From a checkpoint of a small contrastive image-text model.
Training: muon at rate 0.0026, 5500 steps, batches of 128.
Data: trained on photos of plants and fungi (iNaturalist), 22605 training examples, 31.1 epochs.
Rows from block 12 of the image encoder, named by matrix and row number. Rows with one number belong to one attention dimension. Each number is 200 + 40 x the weight over its row's rms, rounded and kept within 0 to 999. All counts start at 0. After the name is the row's rms in percent of the matrix's.
# q: attention query, key and value (stacked) (encoder.blocks.12.attn.qkv.weight, 576x192, the q third), inputs 96-191
# k: attention query, key and value (stacked) (encoder.blocks.12.attn.qkv.weight, 576x192, the k third), inputs 96-191
q.96,092,139,257,225,224,143,181,151,212,279,199,202,262,160,171,220,161,170,221,210,153,206,197,217,204,202,165,173,199,203,124,239,236,148,218,251,215,208,149,234,246,266,229,199,226,253,223,187,227,174,185,224,193,184,114,195,148,165,264,239,244,224,194,195,182,173,292,211,136,186,208,276,181,157,181,189,162,250,192,165,236,216,149,197,165,185,178,196,167,252,231,192,147,173,198,250,205
k.96,101,189,230,244,213,159,190,188,197,236,223,211,213,198,268,207,195,224,206,172,229,152,195,201,264,215,195,203,245,165,237,159,229,98,273,203,171,215,217,192,184,198,241,159,166,277,197,120,176,220,178,187,204,165,215,134,277,181,208,191,166,201,173,230,159,160,179,117,196,195,224,257,97,176,164,276,211,216,221,179,192,221,164,158,176,155,174,222,143,197,179,160,190,174,219,176,241
q.97,107,204,241,213,200,175,237,167,195,224,268,269,246,194,178,150,263,171,231,236,111,256,207,180,180,198,188,235,244,213,196,193,195,256,221,158,171,147,207,291,112,134,230,183,175,267,177,189,166,192,195,149,222,182,165,253,237,141,176,235,97,181,196,185,267,186,229,219,237,134,243,191,211,155,155,140,158,189,268,160,231,212,202,265,206,200,213,165,166,156,149,200,202,189,206,208,127
k.97,106,221,147,240,236,243,213,172,194,193,213,164,200,204,225,191,186,164,187,218,259,127,235,170,223,155,123,171,299,188,211,170,238,241,212,173,219,204,224,215,227,185,238,158,240,205,224,217,220,198,202,198,270,215,236,285,256,161,137,173,274,197,250,253,125,120,300,173,175,115,231,232,251,211,147,240,167,200,220,245,164,146,118,218,236,215,155,237,112,223,253,170,204,185,188,169,101
q.98,103,225,245,230,222,249,281,213,195,220,141,211,205,168,245,163,216,225,169,247,157,205,206,236,202,130,191,152,199,205,151,188,163,252,132,243,260,222,270,212,305,215,185,222,217,143,229,214,164,177,265,153,155,226,160,185,189,224,174,173,222,202,153,145,230,273,166,197,221,188,171,255,201,114,218,268,188,239,237,203,183,122,238,185,176,287,203,189,188,148,158,192,205,252,109,100,184
k.98,106,247,132,217,166,190,202,192,199,201,223,187,182,278,185,235,195,253,177,245,99,205,183,243,197,182,224,238,199,139,289,205,160,255,157,217,122,254,125,166,158,253,195,188,206,209,219,132,246,222,169,203,169,183,227,159,200,231,159,230,207,193,223,177,144,152,249,198,178,287,300,183,167,192,201,246,206,186,223,203,189,238,173,207,217,162,237,229,264,170,258,217,194,180,336,179,131
q.99,095,148,214,177,222,243,194,162,214,183,212,210,193,251,176,197,120,235,247,156,221,226,117,306,130,237,189,212,168,157,175,253,186,110,266,265,156,197,233,156,127,131,197,219,198,154,121,169,178,205,189,177,229,259,262,234,232,190,229,202,215,214,236,234,189,128,236,268,231,196,202,228,184,260,279,205,226,188,179,254,237,199,242,272,219,228,177,143,194,231,183,176,196,143,141,196,219
k.99,099,202,201,229,217,216,178,201,219,294,169,186,130,202,201,204,255,147,177,271,157,151,252,142,295,231,194,224,148,243,212,263,255,166,204,211,215,267,207,216,308,209,119,245,209,137,213,143,199,177,184,197,255,268,211,242,222,185,98,163,170,191,140,200,222,235,175,238,216,104,168,187,230,155,168,162,232,179,251,167,230,169,173,195,179,153,211,184,194,134,243,207,115,292,267,210,198
q.100,103,149,192,150,273,204,266,236,252,230,162,279,195,242,151,160,174,252,169,215,255,233,172,256,206,189,202,171,127,150,116,172,104,232,121,160,210,196,199,237,252,254,217,230,204,207,180,218,180,180,151,247,199,170,144,240,226,147,240,173,138,222,218,142,223,186,190,244,143,186,256,247,268,159,187,205,238,196,130,184,182,176,185,182,182,191,175,139,131,226,211,175,231,215,184,279,265
k.100,095,223,164,198,128,150,208,223,202,168,191,162,142,198,291,241,223,167,228,224,116,256,265,182,143,170,232,204,212,179,228,296,209,234,165,201,192,291,172,170,253,143,209,201,180,146,216,268,206,242,193,277,223,228,214,160,144,188,197,279,237,181,206,286,176,165,235,198,260,199,236,161,203,198,225,202,138,185,181,208,189,107,205,215,159,217,152,176,237,178,161,246,167,194,294,198,196
q.101,115,210,248,198,216,194,195,190,198,212,223,182,204,239,187,184,189,83,222,217,240,145,259,204,151,206,173,256,204,230,179,255,175,167,234,131,224,116,123,119,186,102,158,126,224,144,277,254,245,166,205,224,194,138,180,189,190,156,238,173,216,171,146,237,128,237,205,187,169,187,171,182,175,189,217,234,156,185,170,255,199,188,198,176,167,214,141,216,104,212,146,219,223,198,160,189,209
k.101,111,148,214,239,228,178,182,223,191,210,206,213,129,148,219,173,178,248,208,187,140,206,103,149,132,316,231,208,121,210,174,246,255,129,218,105,163,221,278,158,252,232,137,161,178,246,209,161,152,204,175,201,241,249,190,205,241,205,223,239,198,179,176,203,237,220,195,159,259,188,219,106,240,181,178,227,197,150,232,213,242,180,187,216,159,225,196,171,222,175,199,188,170,200,208,156,193
q.102,092,225,197,219,240,187,256,186,201,165,163,232,217,216,140,159,203,204,186,203,123,186,191,196,234,236,222,218,280,189,222,123,242,154,144,116,140,275,248,252,205,210,201,246,213,166,185,195,151,157,240,221,72,254,194,164,178,262,148,211,203,156,154,279,266,150,208,187,261,269,168,222,273,176,173,142,100,187,202,219,234,240,170,227,193,261,148,193,138,213,235,210,161,189,208,197,179
k.102,091,311,230,226,304,284,187,211,126,151,159,209,230,246,182,179,196,170,200,171,118,198,242,173,280,91,242,212,135,248,164,161,274,163,257,251,233,180,178,122,180,271,180,189,217,264,209,170,181,157,179,276,210,135,232,271,181,125,180,133,185,217,212,174,179,220,127,148,185,225,155,179,143,241,194,222,210,169,234,187,211,219,188,217,210,216,193,174,237,163,185,223,139,218,197,172,225
q.103,106,160,205,257,107,211,202,184,248,196,256,182,172,241,230,168,207,226,174,196,135,203,161,191,213,107,187,166,247,206,180,276,217,169,227,122,208,236,144,269,136,215,258,207,180,243,199,169,197,163,234,150,190,147,229,237,189,216,228,253,157,204,194,239,226,263,237,175,206,201,153,202,184,227,249,115,194,123,207,147,158,290,180,193,163,175,183,268,226,208,249,171,172,194,240,312,202
k.103,098,199,235,171,259,181,190,158,161,204,205,200,258,234,153,236,159,188,239,153,234,169,254,225,162,204,116,256,197,200,236,182,171,159,274,179,269,216,170,177,178,213,218,104,182,281,157,149,215,246,187,193,216,183,173,149,231,235,237,147,269,160,166,191,252,259,109,162,171,204,146,243,225,197,173,170,231,257,185,188,185,166,221,175,201,181,207,204,192,105,174,209,189,247,193,115,217
q.104,093,198,230,181,199,217,134,170,219,234,268,189,182,266,230,226,158,167,176,180,217,251,188,243,212,180,219,272,227,202,220,196,191,192,209,211,154,225,258,161,165,230,194,148,241,198,232,152,191,208,166,194,59,200,133,157,182,251,180,221,178,208,298,235,205,133,220,252,139,206,148,193,165,163,167,189,229,233,144,142,200,206,159,158,177,170,171,182,176,239,226,259,181,179,195,205,183
k.104,098,142,162,195,198,168,179,213,151,211,189,168,209,238,268,158,128,302,252,245,159,209,260,165,188,208,203,255,218,163,166,128,153,172,221,190,197,168,241,121,247,232,171,197,191,195,166,196,174,209,153,161,185,158,184,260,98,150,206,180,159,221,149,206,196,187,167,191,161,111,185,187,229,185,207,102,184,204,181,177,176,196,123,180,151,194,129,239,202,244,199,198,162,210,221,122,145
q.105,097,193,199,170,237,248,251,177,210,262,225,187,177,215,253,248,211,235,239,149,142,225,186,209,241,233,233,179,117,145,205,225,203,205,212,236,115,165,278,214,146,177,194,169,298,259,221,159,196,187,146,186,186,232,210,225,172,119,172,164,208,164,231,220,216,206,187,133,276,187,202,212,200,202,180,194,205,196,181,207,279,143,224,216,199,203,165,164,181,193,204,190,200,206,221,213,297
k.105,110,247,161,195,206,224,182,244,289,228,164,131,203,192,237,176,204,216,159,234,181,175,249,193,194,238,174,139,256,186,104,131,170,180,193,229,215,193,188,248,216,247,266,277,218,175,170,193,158,227,175,215,207,182,269,155,198,173,121,190,219,275,192,200,155,217,248,197,260,59,182,187,236,231,213,243,143,158,179,190,235,190,206,176,205,129,234,208,155,145,217,222,179,181,196,219,111
q.106,090,197,78,209,224,207,207,219,158,201,224,207,209,142,180,202,226,209,252,190,132,140,230,259,210,186,202,195,218,214,161,266,158,157,256,180,184,236,202,188,213,168,230,217,183,237,205,217,182,180,223,199,294,195,261,223,162,157,200,210,162,251,145,203,194,185,158,142,184,192,241,244,248,207,176,232,194,212,254,186,156,167,166,150,154,185,171,177,222,228,238,173,227,236,236,175,221
k.106,089,208,234,194,143,195,174,226,164,176,261,212,143,140,149,298,252,187,206,212,264,226,128,246,171,190,197,200,184,202,243,153,168,258,242,128,220,211,203,239,239,150,278,162,238,201,200,190,174,222,164,279,217,168,165,118,244,230,157,214,152,208,229,241,72,182,265,149,187,227,166,211,240,221,195,254,212,167,189,174,170,192,127,183,193,177,203,241,218,148,217,240,258,208,218,221,175
q.107,095,212,160,259,216,190,242,193,230,190,223,196,91,239,196,226,193,100,174,180,234,241,228,167,226,285,165,251,150,222,148,186,170,214,254,161,245,265,194,242,146,193,190,209,145,249,191,190,179,157,149,182,188,200,141,262,183,148,209,227,147,178,205,82,254,214,171,215,157,212,202,172,176,166,170,200,244,115,233,291,240,191,238,228,173,221,151,229,186,174,253,203,206,193,195,149,227
k.107,097,226,224,145,245,166,178,210,249,175,165,236,120,118,199,183,204,234,222,190,229,186,219,221,195,153,222,187,303,158,197,253,184,265,169,147,206,166,260,225,278,217,99,158,239,158,248,190,77,206,168,180,276,213,134,171,248,160,202,163,204,153,187,171,178,223,192,267,207,227,164,196,259,217,165,178,147,158,203,186,238,220,228,262,141,169,139,221,137,222,133,157,195,205,126,222,162
q.108,096,166,227,159,262,188,293,251,191,295,213,228,175,218,276,223,191,246,230,192,129,186,187,231,200,183,158,197,197,197,290,291,218,169,243,147,261,165,222,171,274,153,211,162,268,268,159,175,195,178,200,172,260,218,132,216,216,203,204,219,169,185,251,259,183,163,154,149,227,226,193,266,234,205,166,263,200,167,190,157,255,240,180,155,237,209,173,230,219,208,209,200,273,201,152,194,184
k.108,098,157,230,134,167,212,163,215,184,150,150,194,226,194,233,212,181,106,191,215,255,171,191,229,179,250,230,182,277,209,167,267,153,164,180,163,184,239,204,148,147,142,197,215,177,278,208,191,113,189,221,174,195,253,210,174,206,164,146,242,293,264,154,166,123,211,163,187,256,232,153,237,172,203,232,249,207,168,224,199,169,248,205,91,128,187,256,199,159,231,228,259,205,251,203,213,161
q.109,099,122,160,225,255,181,195,96,214,194,212,237,201,135,185,157,160,244,242,231,228,207,216,234,223,203,212,231,212,178,140,209,228,210,211,268,174,239,270,184,199,199,126,199,221,214,208,162,191,255,275,230,307,252,247,126,159,265,160,196,229,185,173,238,229,179,204,161,225,197,266,186,218,166,233,226,200,200,245,221,144,169,171,213,164,173,219,186,155,208,172,181,198,231,241,208,260
k.109,098,197,283,197,143,237,196,209,274,249,220,167,214,212,250,209,219,210,215,195,165,153,206,196,247,217,189,194,132,229,170,201,279,245,175,223,275,225,218,221,166,211,243,215,163,186,171,155,273,196,181,251,210,171,160,207,205,172,186,90,178,123,178,214,211,186,203,135,220,266,171,188,166,217,184,184,206,232,200,175,177,219,203,153,197,165,290,182,218,236,194,224,181,120,161,160,210
q.110,094,193,214,200,211,223,242,313,181,250,148,250,188,155,134,172,239,190,250,184,230,168,163,229,134,249,209,253,219,208,194,209,193,272,225,151,186,200,223,261,229,214,188,187,170,146,173,216,170,126,148,215,222,172,209,195,136,177,217,194,254,197,180,192,201,245,196,231,151,238,219,213,199,165,171,191,218,302,240,262,285,260,104,284,186,153,207,155,176,265,175,192,201,141,127,203,185
k.110,096,224,146,248,222,200,101,148,150,155,205,168,195,143,249,196,239,166,261,191,249,231,227,184,252,155,225,185,249,173,184,236,241,233,224,243,272,148,194,131,177,166,258,148,162,187,237,180,167,201,176,149,206,190,201,197,190,135,268,134,214,230,198,272,237,178,180,242,290,190,217,194,205,288,214,191,216,157,200,149,225,264,197,171,191,220,189,221,207,233,253,149,222,224,178,204,260
q.111,091,179,257,207,194,206,209,174,249,192,171,208,220,154,184,122,245,113,102,151,250,185,230,146,233,244,215,229,181,266,260,168,227,209,225,267,200,213,206,166,177,191,140,269,156,205,192,175,218,224,221,186,220,146,203,245,158,149,136,267,160,229,218,183,171,200,202,186,195,178,97,211,160,208,156,236,277,194,258,211,164,217,174,219,210,174,192,240,224,153,139,279,159,198,225,245,244
k.111,094,159,168,196,198,196,175,201,184,119,191,114,130,250,214,192,215,267,222,231,208,216,187,195,184,196,164,229,212,217,218,142,128,171,240,224,212,192,188,273,171,208,97,180,205,168,193,245,213,195,186,159,150,196,210,168,127,308,192,192,298,158,151,158,225,189,160,211,113,209,192,182,259,199,124,179,211,181,219,239,148,219,245,224,163,195,186,234,181,258,243,198,158,221,131,208,206
q.112,103,185,222,192,267,208,218,157,246,247,219,266,155,291,172,226,225,229,252,234,167,242,145,234,260,106,196,201,193,188,220,195,190,134,222,167,217,250,207,216,222,189,244,159,176,214,226,255,209,206,199,250,225,161,203,187,149,261,129,185,244,253,242,219,153,236,205,233,189,266,210,216,188,207,144,160,149,170,150,146,187,214,201,304,237,229,189,205,147,170,206,182,265,189,151,235,297
k.112,100,270,213,206,236,246,128,239,169,147,181,244,201,233,171,185,200,128,146,186,156,222,294,178,181,225,248,258,202,194,251,191,229,196,180,213,230,194,235,182,191,248,214,286,173,259,87,186,224,197,176,214,236,231,224,224,205,142,180,105,178,245,189,205,174,176,141,160,265,185,205,207,234,229,284,171,209,180,225,244,212,190,174,131,206,149,204,191,219,193,261,214,207,177,213,203,247
q.113,099,227,183,166,237,170,192,256,210,252,177,264,225,315,165,189,202,195,215,195,178,194,161,227,171,181,315,241,171,167,197,136,136,254,158,194,235,194,153,171,212,302,216,128,128,212,213,189,167,197,204,173,244,205,232,111,163,200,161,257,222,157,95,154,184,174,168,245,225,138,222,209,236,228,243,224,180,219,184,270,173,217,254,137,209,196,206,213,203,208,178,273,210,187,150,106,202
k.113,105,266,243,215,153,265,216,143,337,192,233,212,124,191,227,221,192,249,256,254,240,159,172,125,162,272,189,221,122,209,197,220,195,232,103,217,154,187,204,223,182,229,204,144,205,198,131,218,249,164,86,236,93,192,251,202,134,225,227,218,165,214,227,192,189,181,207,217,250,168,230,224,203,206,248,147,184,202,234,205,266,151,168,228,187,137,232,163,234,246,192,201,246,197,249,173,178
q.114,101,165,215,196,215,179,139,266,148,224,131,251,244,212,213,220,196,245,211,169,188,157,203,189,222,169,155,188,259,128,195,196,200,220,174,201,228,189,244,309,130,181,305,155,209,171,205,236,230,254,222,155,198,111,123,184,222,151,134,234,152,156,245,243,133,167,194,208,164,178,248,215,214,160,164,233,255,259,205,253,213,233,228,217,224,261,244,163,222,154,163,252,205,187,267,196,132
k.114,100,145,224,206,157,284,214,198,203,225,228,220,242,233,157,157,143,139,155,145,169,176,241,213,246,174,233,162,229,200,244,157,165,200,166,236,206,227,175,170,128,198,164,121,209,220,221,216,218,261,182,262,206,212,204,214,177,248,162,183,225,190,304,197,189,177,170,169,265,236,187,244,159,162,251,140,135,246,214,139,140,223,184,203,174,230,239,198,126,234,192,170,214,185,209,216,173
q.115,106,218,165,196,191,163,188,226,163,261,143,253,234,211,271,137,135,217,213,237,170,133,192,144,233,226,160,171,241,110,187,184,241,236,162,221,186,178,194,205,279,137,141,182,238,285,154,180,191,192,168,219,173,182,262,246,215,212,211,167,224,161,259,204,181,214,147,231,212,192,124,176,132,164,235,112,195,167,219,159,241,222,209,215,216,132,197,168,233,231,133,211,258,168,234,242,136
k.115,108,204,189,229,224,250,175,177,185,216,206,205,212,235,100,210,146,212,153,182,232,230,240,251,192,105,192,150,160,189,222,229,224,213,196,245,198,211,158,266,180,191,201,203,149,231,277,220,251,261,218,185,167,185,150,233,156,207,272,283,178,200,213,228,237,200,243,151,215,143,148,276,188,173,147,167,219,210,139,258,305,189,219,231,213,224,258,179,164,163,179,156,180,225,188,222,191
q.116,095,151,187,133,154,207,154,211,189,210,190,162,129,215,230,211,175,231,136,204,173,288,256,155,170,193,262,146,156,180,138,141,221,153,210,142,204,202,223,262,247,181,234,208,222,222,201,193,295,298,178,231,208,195,291,246,219,215,190,184,274,167,197,225,170,208,248,173,275,216,246,201,189,224,176,234,219,147,173,198,236,157,175,165,179,190,192,124,148,126,203,166,130,216,250,219,201
k.116,091,266,249,169,238,164,232,207,326,160,189,167,251,127,248,156,160,207,236,215,254,247,224,297,287,212,168,186,238,209,153,207,179,213,207,257,209,173,201,218,178,125,204,186,160,205,190,246,224,203,169,127,255,167,192,215,268,156,207,209,177,177,197,231,252,191,196,160,224,165,234,243,188,184,168,197,194,144,181,184,215,174,222,188,242,189,263,204,295,191,233,267,137,198,162,178,176
q.117,112,181,236,241,217,216,204,203,208,218,208,175,178,257,196,218,202,271,218,249,266,221,179,225,202,248,135,253,201,241,197,159,207,283,131,202,219,195,206,135,203,163,169,245,183,162,184,148,113,206,242,181,191,274,218,154,222,196,192,172,151,207,190,226,243,101,167,224,275,204,206,164,196,175,163,251,178,193,178,226,224,142,200,299,225,274,205,176,248,133,160,259,198,181,213,212,198
k.117,116,197,244,151,214,226,168,153,189,199,245,195,188,207,266,166,224,229,295,220,150,212,227,131,185,213,181,200,169,176,228,179,199,156,214,212,217,216,243,197,215,255,216,247,225,153,213,224,201,214,242,268,199,179,189,264,127,241,124,170,185,158,198,248,104,216,229,221,279,220,221,135,226,177,211,242,184,254,247,222,140,285,181,179,176,280,184,117,179,336,203,228,214,142,289,271,208
q.118,093,229,162,166,213,228,212,238,195,199,249,227,220,127,213,223,192,130,214,179,182,143,237,133,228,163,288,249,199,212,148,215,188,149,178,220,178,203,214,233,233,232,113,264,262,183,144,220,234,216,179,232,186,184,237,313,240,266,210,201,182,242,168,223,216,159,199,184,170,223,216,164,172,210,235,171,151,239,219,203,143,248,267,254,163,166,252,227,219,207,230,201,158,208,213,185,181
k.118,092,171,172,161,176,259,265,146,175,239,190,256,217,224,93,159,246,225,232,205,209,162,159,155,173,195,254,194,171,267,195,198,180,218,226,156,168,161,201,183,167,144,169,238,273,244,210,247,200,244,219,171,177,192,193,167,199,165,258,154,117,216,272,197,276,228,146,234,160,178,153,250,195,162,172,208,232,124,136,170,245,192,190,221,249,110,166,216,240,206,160,197,201,148,152,180,214
q.119,098,203,203,268,196,174,234,212,206,171,229,160,144,156,212,244,183,213,182,220,262,217,232,192,173,247,180,282,115,202,143,207,261,221,293,233,198,223,282,226,256,145,212,225,236,183,197,181,206,168,218,205,245,169,147,277,196,260,231,143,298,192,215,148,161,196,221,135,274,125,272,190,134,227,161,172,184,211,189,130,248,168,249,216,184,177,239,185,234,172,155,227,172,158,242,224,175
k.119,103,205,185,189,251,198,261,206,155,230,196,191,273,154,149,158,203,204,231,219,206,168,189,172,274,169,228,160,263,177,208,219,202,186,234,161,206,274,217,215,216,194,109,294,237,206,339,198,157,215,234,211,150,207,125,194,249,228,155,144,192,159,194,263,190,213,247,168,196,242,194,224,193,150,216,258,194,155,196,120,201,154,141,172,188,244,172,242,214,273,262,158,204,164,181,201,141
q.120,110,187,168,134,254,138,266,202,219,128,207,213,202,156,182,205,244,264,247,226,231,242,209,203,263,229,199,165,196,205,172,176,206,173,185,201,223,134,199,171,200,127,158,160,191,237,181,226,198,225,187,244,219,200,215,191,151,252,207,245,216,189,218,238,172,160,170,281,171,309,208,206,140,197,260,190,252,215,154,129,140,129,225,176,130,163,190,148,300,174,162,199,206,161,136,239,141
k.120,103,202,227,252,236,216,202,180,129,220,170,239,194,248,230,220,198,184,200,221,163,110,142,286,249,212,183,181,213,205,227,208,207,169,142,204,112,249,213,215,222,141,217,117,174,209,212,192,218,200,135,190,197,187,185,201,250,130,229,207,192,278,212,231,204,191,233,88,181,174,163,183,185,237,310,224,160,188,188,205,188,179,240,141,170,181,271,132,304,255,233,193,182,181,233,229,149
q.121,098,162,170,185,193,244,194,155,290,224,168,209,258,234,216,226,182,113,238,130,238,158,153,208,242,148,176,237,247,201,211,186,195,241,198,247,235,236,184,215,217,201,145,187,217,217,146,227,167,181,199,244,192,162,269,227,189,146,153,243,170,211,166,148,178,129,245,161,170,102,207,186,183,233,197,246,164,117,248,228,141,213,217,157,187,195,161,189,179,222,256,223,218,242,172,181,250
k.121,095,209,247,198,152,167,128,209,243,212,195,168,105,205,200,211,208,241,182,234,215,149,208,194,131,234,184,214,152,235,199,228,131,172,238,241,146,221,186,199,169,305,214,167,178,240,213,208,244,216,188,206,200,245,233,191,259,174,195,190,230,184,228,260,181,176,152,279,213,173,184,263,236,177,129,179,231,203,190,196,217,180,256,242,220,154,184,196,158,177,154,184,210,200,116,196,149
q.122,093,231,226,238,191,123,200,205,197,257,149,153,230,220,192,166,144,255,190,234,150,170,236,185,163,148,172,223,226,283,204,132,207,172,247,175,209,231,265,203,200,212,215,204,209,160,164,214,203,83,193,223,279,169,248,192,173,233,254,161,211,114,116,163,118,243,200,184,225,197,153,200,169,197,208,160,243,249,206,198,199,139,177,172,219,225,166,182,219,167,252,149,227,112,262,218,138
k.122,090,264,208,205,214,212,190,164,177,181,190,246,167,224,208,164,95,141,194,126,193,212,195,195,275,177,150,276,153,236,206,148,180,184,216,181,176,254,225,203,186,179,133,194,155,230,190,82,194,235,224,202,217,220,214,214,234,246,228,238,182,179,241,254,208,193,198,116,212,212,212,231,265,162,205,238,240,222,214,180,217,193,162,113,211,246,180,205,189,176,245,285,146,213,175,113,249
q.123,104,179,161,181,199,205,200,180,300,184,204,218,167,228,136,212,219,195,137,226,183,254,202,189,208,223,187,164,99,207,283,211,198,252,256,206,227,241,206,190,164,234,194,255,181,245,227,213,148,158,200,229,174,188,134,234,176,236,194,115,208,176,261,179,172,198,240,197,220,201,257,189,195,194,215,146,170,150,193,226,221,232,228,215,242,147,289,225,195,188,274,207,270,216,204,266,137
k.123,106,210,177,179,234,270,185,215,169,171,134,187,248,230,226,215,263,233,231,177,229,192,227,205,208,195,191,223,239,158,169,235,276,192,196,123,191,125,194,192,231,204,194,314,133,118,174,256,264,183,226,100,252,257,200,251,197,186,171,260,202,184,186,229,191,188,235,220,135,234,217,233,247,250,179,166,235,217,207,168,247,188,152,184,190,209,190,126,200,245,198,179,183,198,236,157,176
q.124,094,242,218,193,234,166,136,277,169,202,208,203,213,266,192,204,153,170,235,201,253,192,199,203,262,205,226,237,208,195,173,179,201,252,167,273,215,243,233,128,320,180,217,198,213,190,164,212,212,178,271,230,181,259,188,139,187,185,203,228,208,228,165,157,155,309,221,151,244,184,273,231,174,171,220,168,214,186,224,222,179,228,241,152,226,131,218,193,197,203,146,220,255,199,128,177,194
k.124,101,190,249,248,137,169,182,220,190,262,205,225,156,237,156,227,231,282,220,202,253,193,238,197,215,231,178,198,168,251,171,180,221,189,225,222,136,177,264,255,129,89,183,186,178,199,212,154,219,229,209,226,214,188,149,207,172,150,278,119,123,249,173,201,211,156,198,283,238,229,214,195,200,169,173,197,216,242,192,160,211,218,156,164,321,148,103,195,229,190,226,177,186,221,209,228,231
q.125,105,173,202,227,133,225,141,240,196,166,286,184,142,254,121,203,225,236,135,193,212,177,103,220,206,198,275,251,273,159,206,265,264,191,253,195,170,216,222,254,195,179,153,187,182,227,201,205,265,246,201,129,162,180,200,211,251,192,183,304,96,231,243,207,160,253,232,206,144,168,220,202,159,142,179,170,243,162,250,199,126,222,176,130,205,224,127,189,181,258,161,253,266,205,140,218,166
k.125,096,198,191,204,212,187,155,224,238,205,215,162,214,172,110,218,168,174,176,204,243,244,237,223,127,252,244,228,176,220,240,220,167,186,210,159,294,195,190,152,201,140,211,206,220,221,240,217,226,195,178,191,262,251,131,147,170,241,235,165,240,234,243,196,196,178,161,229,260,171,176,219,213,135,168,116,175,231,195,233,218,208,178,226,202,160,277,179,244,178,222,164,187,168,184,221,161
q.126,109,264,157,97,217,206,211,174,237,178,206,130,191,163,177,193,212,86,167,272,204,168,236,249,233,202,234,166,218,169,226,200,248,199,219,245,197,202,204,145,210,239,183,175,185,226,211,181,161,223,251,191,232,225,202,170,182,236,204,126,239,139,202,301,203,233,243,238,166,197,141,142,231,140,167,156,196,153,187,176,199,179,167,213,155,180,143,229,252,132,231,194,233,231,237,156,160
k.126,101,150,212,224,218,161,310,200,222,243,180,238,283,229,248,204,243,178,271,166,177,292,145,224,210,191,169,239,171,174,247,243,213,158,183,149,228,170,249,217,170,174,147,215,224,236,234,239,198,179,231,137,180,219,217,233,219,202,220,223,200,227,210,124,94,104,206,126,216,255,213,181,223,192,207,164,250,162,255,243,255,222,211,183,256,170,244,159,180,159,199,210,128,257,185,179,151
q.127,100,166,267,181,193,170,243,218,214,200,259,267,182,153,219,187,223,148,203,194,210,275,227,258,285,82,116,164,220,211,193,189,227,192,180,178,176,239,201,230,134,137,221,201,164,231,129,181,262,179,286,203,78,190,283,254,201,176,212,186,174,189,206,159,208,152,219,214,201,265,241,220,218,249,183,207,177,68,233,183,153,289,167,229,172,232,241,214,201,187,206,170,209,245,173,228,182
k.127,097,203,170,211,237,251,149,235,210,240,153,175,186,203,167,158,197,138,192,191,163,168,203,184,122,187,212,197,256,232,216,212,167,201,227,211,132,270,231,158,293,159,234,219,207,222,251,258,157,193,112,222,204,160,187,176,141,169,148,184,164,235,152,142,175,169,268,191,164,180,133,185,272,203,152,182,252,235,163,189,169,116,264,166,208,235,170,194,171,205,165,288,260,275,249,199,171
q.128,100,211,108,153,224,191,174,281,140,205,149,143,205,141,263,215,150,217,239,176,148,224,213,192,274,211,244,233,206,228,191,308,218,189,260,202,160,192,325,201,229,233,185,174,158,210,166,290,172,167,110,178,176,254,196,240,270,240,188,239,251,217,147,255,217,218,196,231,238,155,182,190,213,219,173,225,216,189,134,265,177,183,153,183,137,203,181,160,223,197,188,214,152,213,180,152,225
k.128,101,179,202,262,166,258,223,223,146,279,211,180,188,226,240,193,161,203,158,241,181,165,251,193,231,182,140,207,123,221,246,207,188,266,134,184,362,253,246,237,171,194,207,215,165,178,162,165,179,226,155,181,232,195,203,250,199,204,203,174,189,180,204,162,194,222,186,225,240,252,172,229,205,143,217,212,200,223,176,259,220,200,234,195,284,237,193,199,203,228,151,209,240,170,180,176,224
q.129,109,168,298,189,227,210,223,266,183,219,223,260,265,167,252,156,185,266,173,214,185,176,164,108,209,113,257,261,184,218,232,195,185,227,202,162,128,205,244,218,226,174,185,207,183,196,238,241,151,224,139,188,251,220,283,108,238,218,220,231,191,195,180,158,162,168,236,222,165,201,148,212,203,167,271,206,191,202,110,183,274,178,204,137,118,158,218,143,207,179,203,158,138,168,203,263,184
k.129,105,319,177,232,141,212,201,184,189,232,225,205,179,193,144,213,178,178,194,203,127,175,233,261,250,305,233,161,160,192,214,213,228,170,213,289,216,225,209,233,134,196,166,153,130,221,284,160,179,218,207,172,194,174,181,208,215,201,233,118,194,218,226,194,198,163,146,217,180,181,236,195,193,226,156,298,224,192,181,196,232,269,128,169,216,214,211,189,186,175,192,172,276,200,202,212,229
q.130,107,261,255,222,173,198,160,167,202,182,192,205,202,173,170,207,201,245,208,134,145,252,239,234,170,236,174,177,216,193,152,204,167,186,248,169,142,247,230,206,275,183,169,202,168,196,147,216,272,225,146,190,257,127,206,214,241,136,169,222,194,147,201,212,234,214,193,244,219,145,239,224,132,177,240,172,269,202,259,239,173,149,215,237,137,264,238,175,231,235,149,253,247,202,33,172,198
k.130,108,280,142,191,235,215,259,209,243,181,184,212,209,204,280,234,219,214,207,181,210,160,220,218,176,241,146,147,85,166,179,182,204,229,233,165,220,199,219,171,178,209,160,165,236,223,189,194,144,188,232,187,187,217,184,180,172,216,203,251,222,183,194,240,160,196,148,263,160,233,214,283,246,161,175,205,264,206,228,191,251,222,254,194,241,170,120,257,150,164,227,138,176,221,173,117,144
q.131,090,167,198,231,197,251,187,288,190,315,215,198,204,278,175,145,213,163,169,149,199,163,196,186,190,254,167,147,181,205,216,187,177,183,251,214,208,261,178,252,155,137,192,132,223,175,234,168,249,157,171,169,198,252,222,244,223,199,236,215,253,180,248,178,225,188,176,214,139,245,214,181,223,187,158,218,248,163,215,216,260,213,145,193,255,207,198,200,243,222,195,189,243,125,144,238,164
k.131,092,192,191,77,228,249,182,199,236,200,206,212,206,224,175,249,229,194,210,222,164,211,216,178,267,182,205,274,197,185,173,193,214,232,195,216,114,193,217,205,141,211,117,244,220,223,250,211,155,162,205,210,244,204,175,186,234,194,250,137,233,218,117,261,221,234,270,172,187,205,234,170,228,259,138,190,237,197,147,185,179,195,177,176,159,153,169,184,260,180,211,149,180,178,144,214,191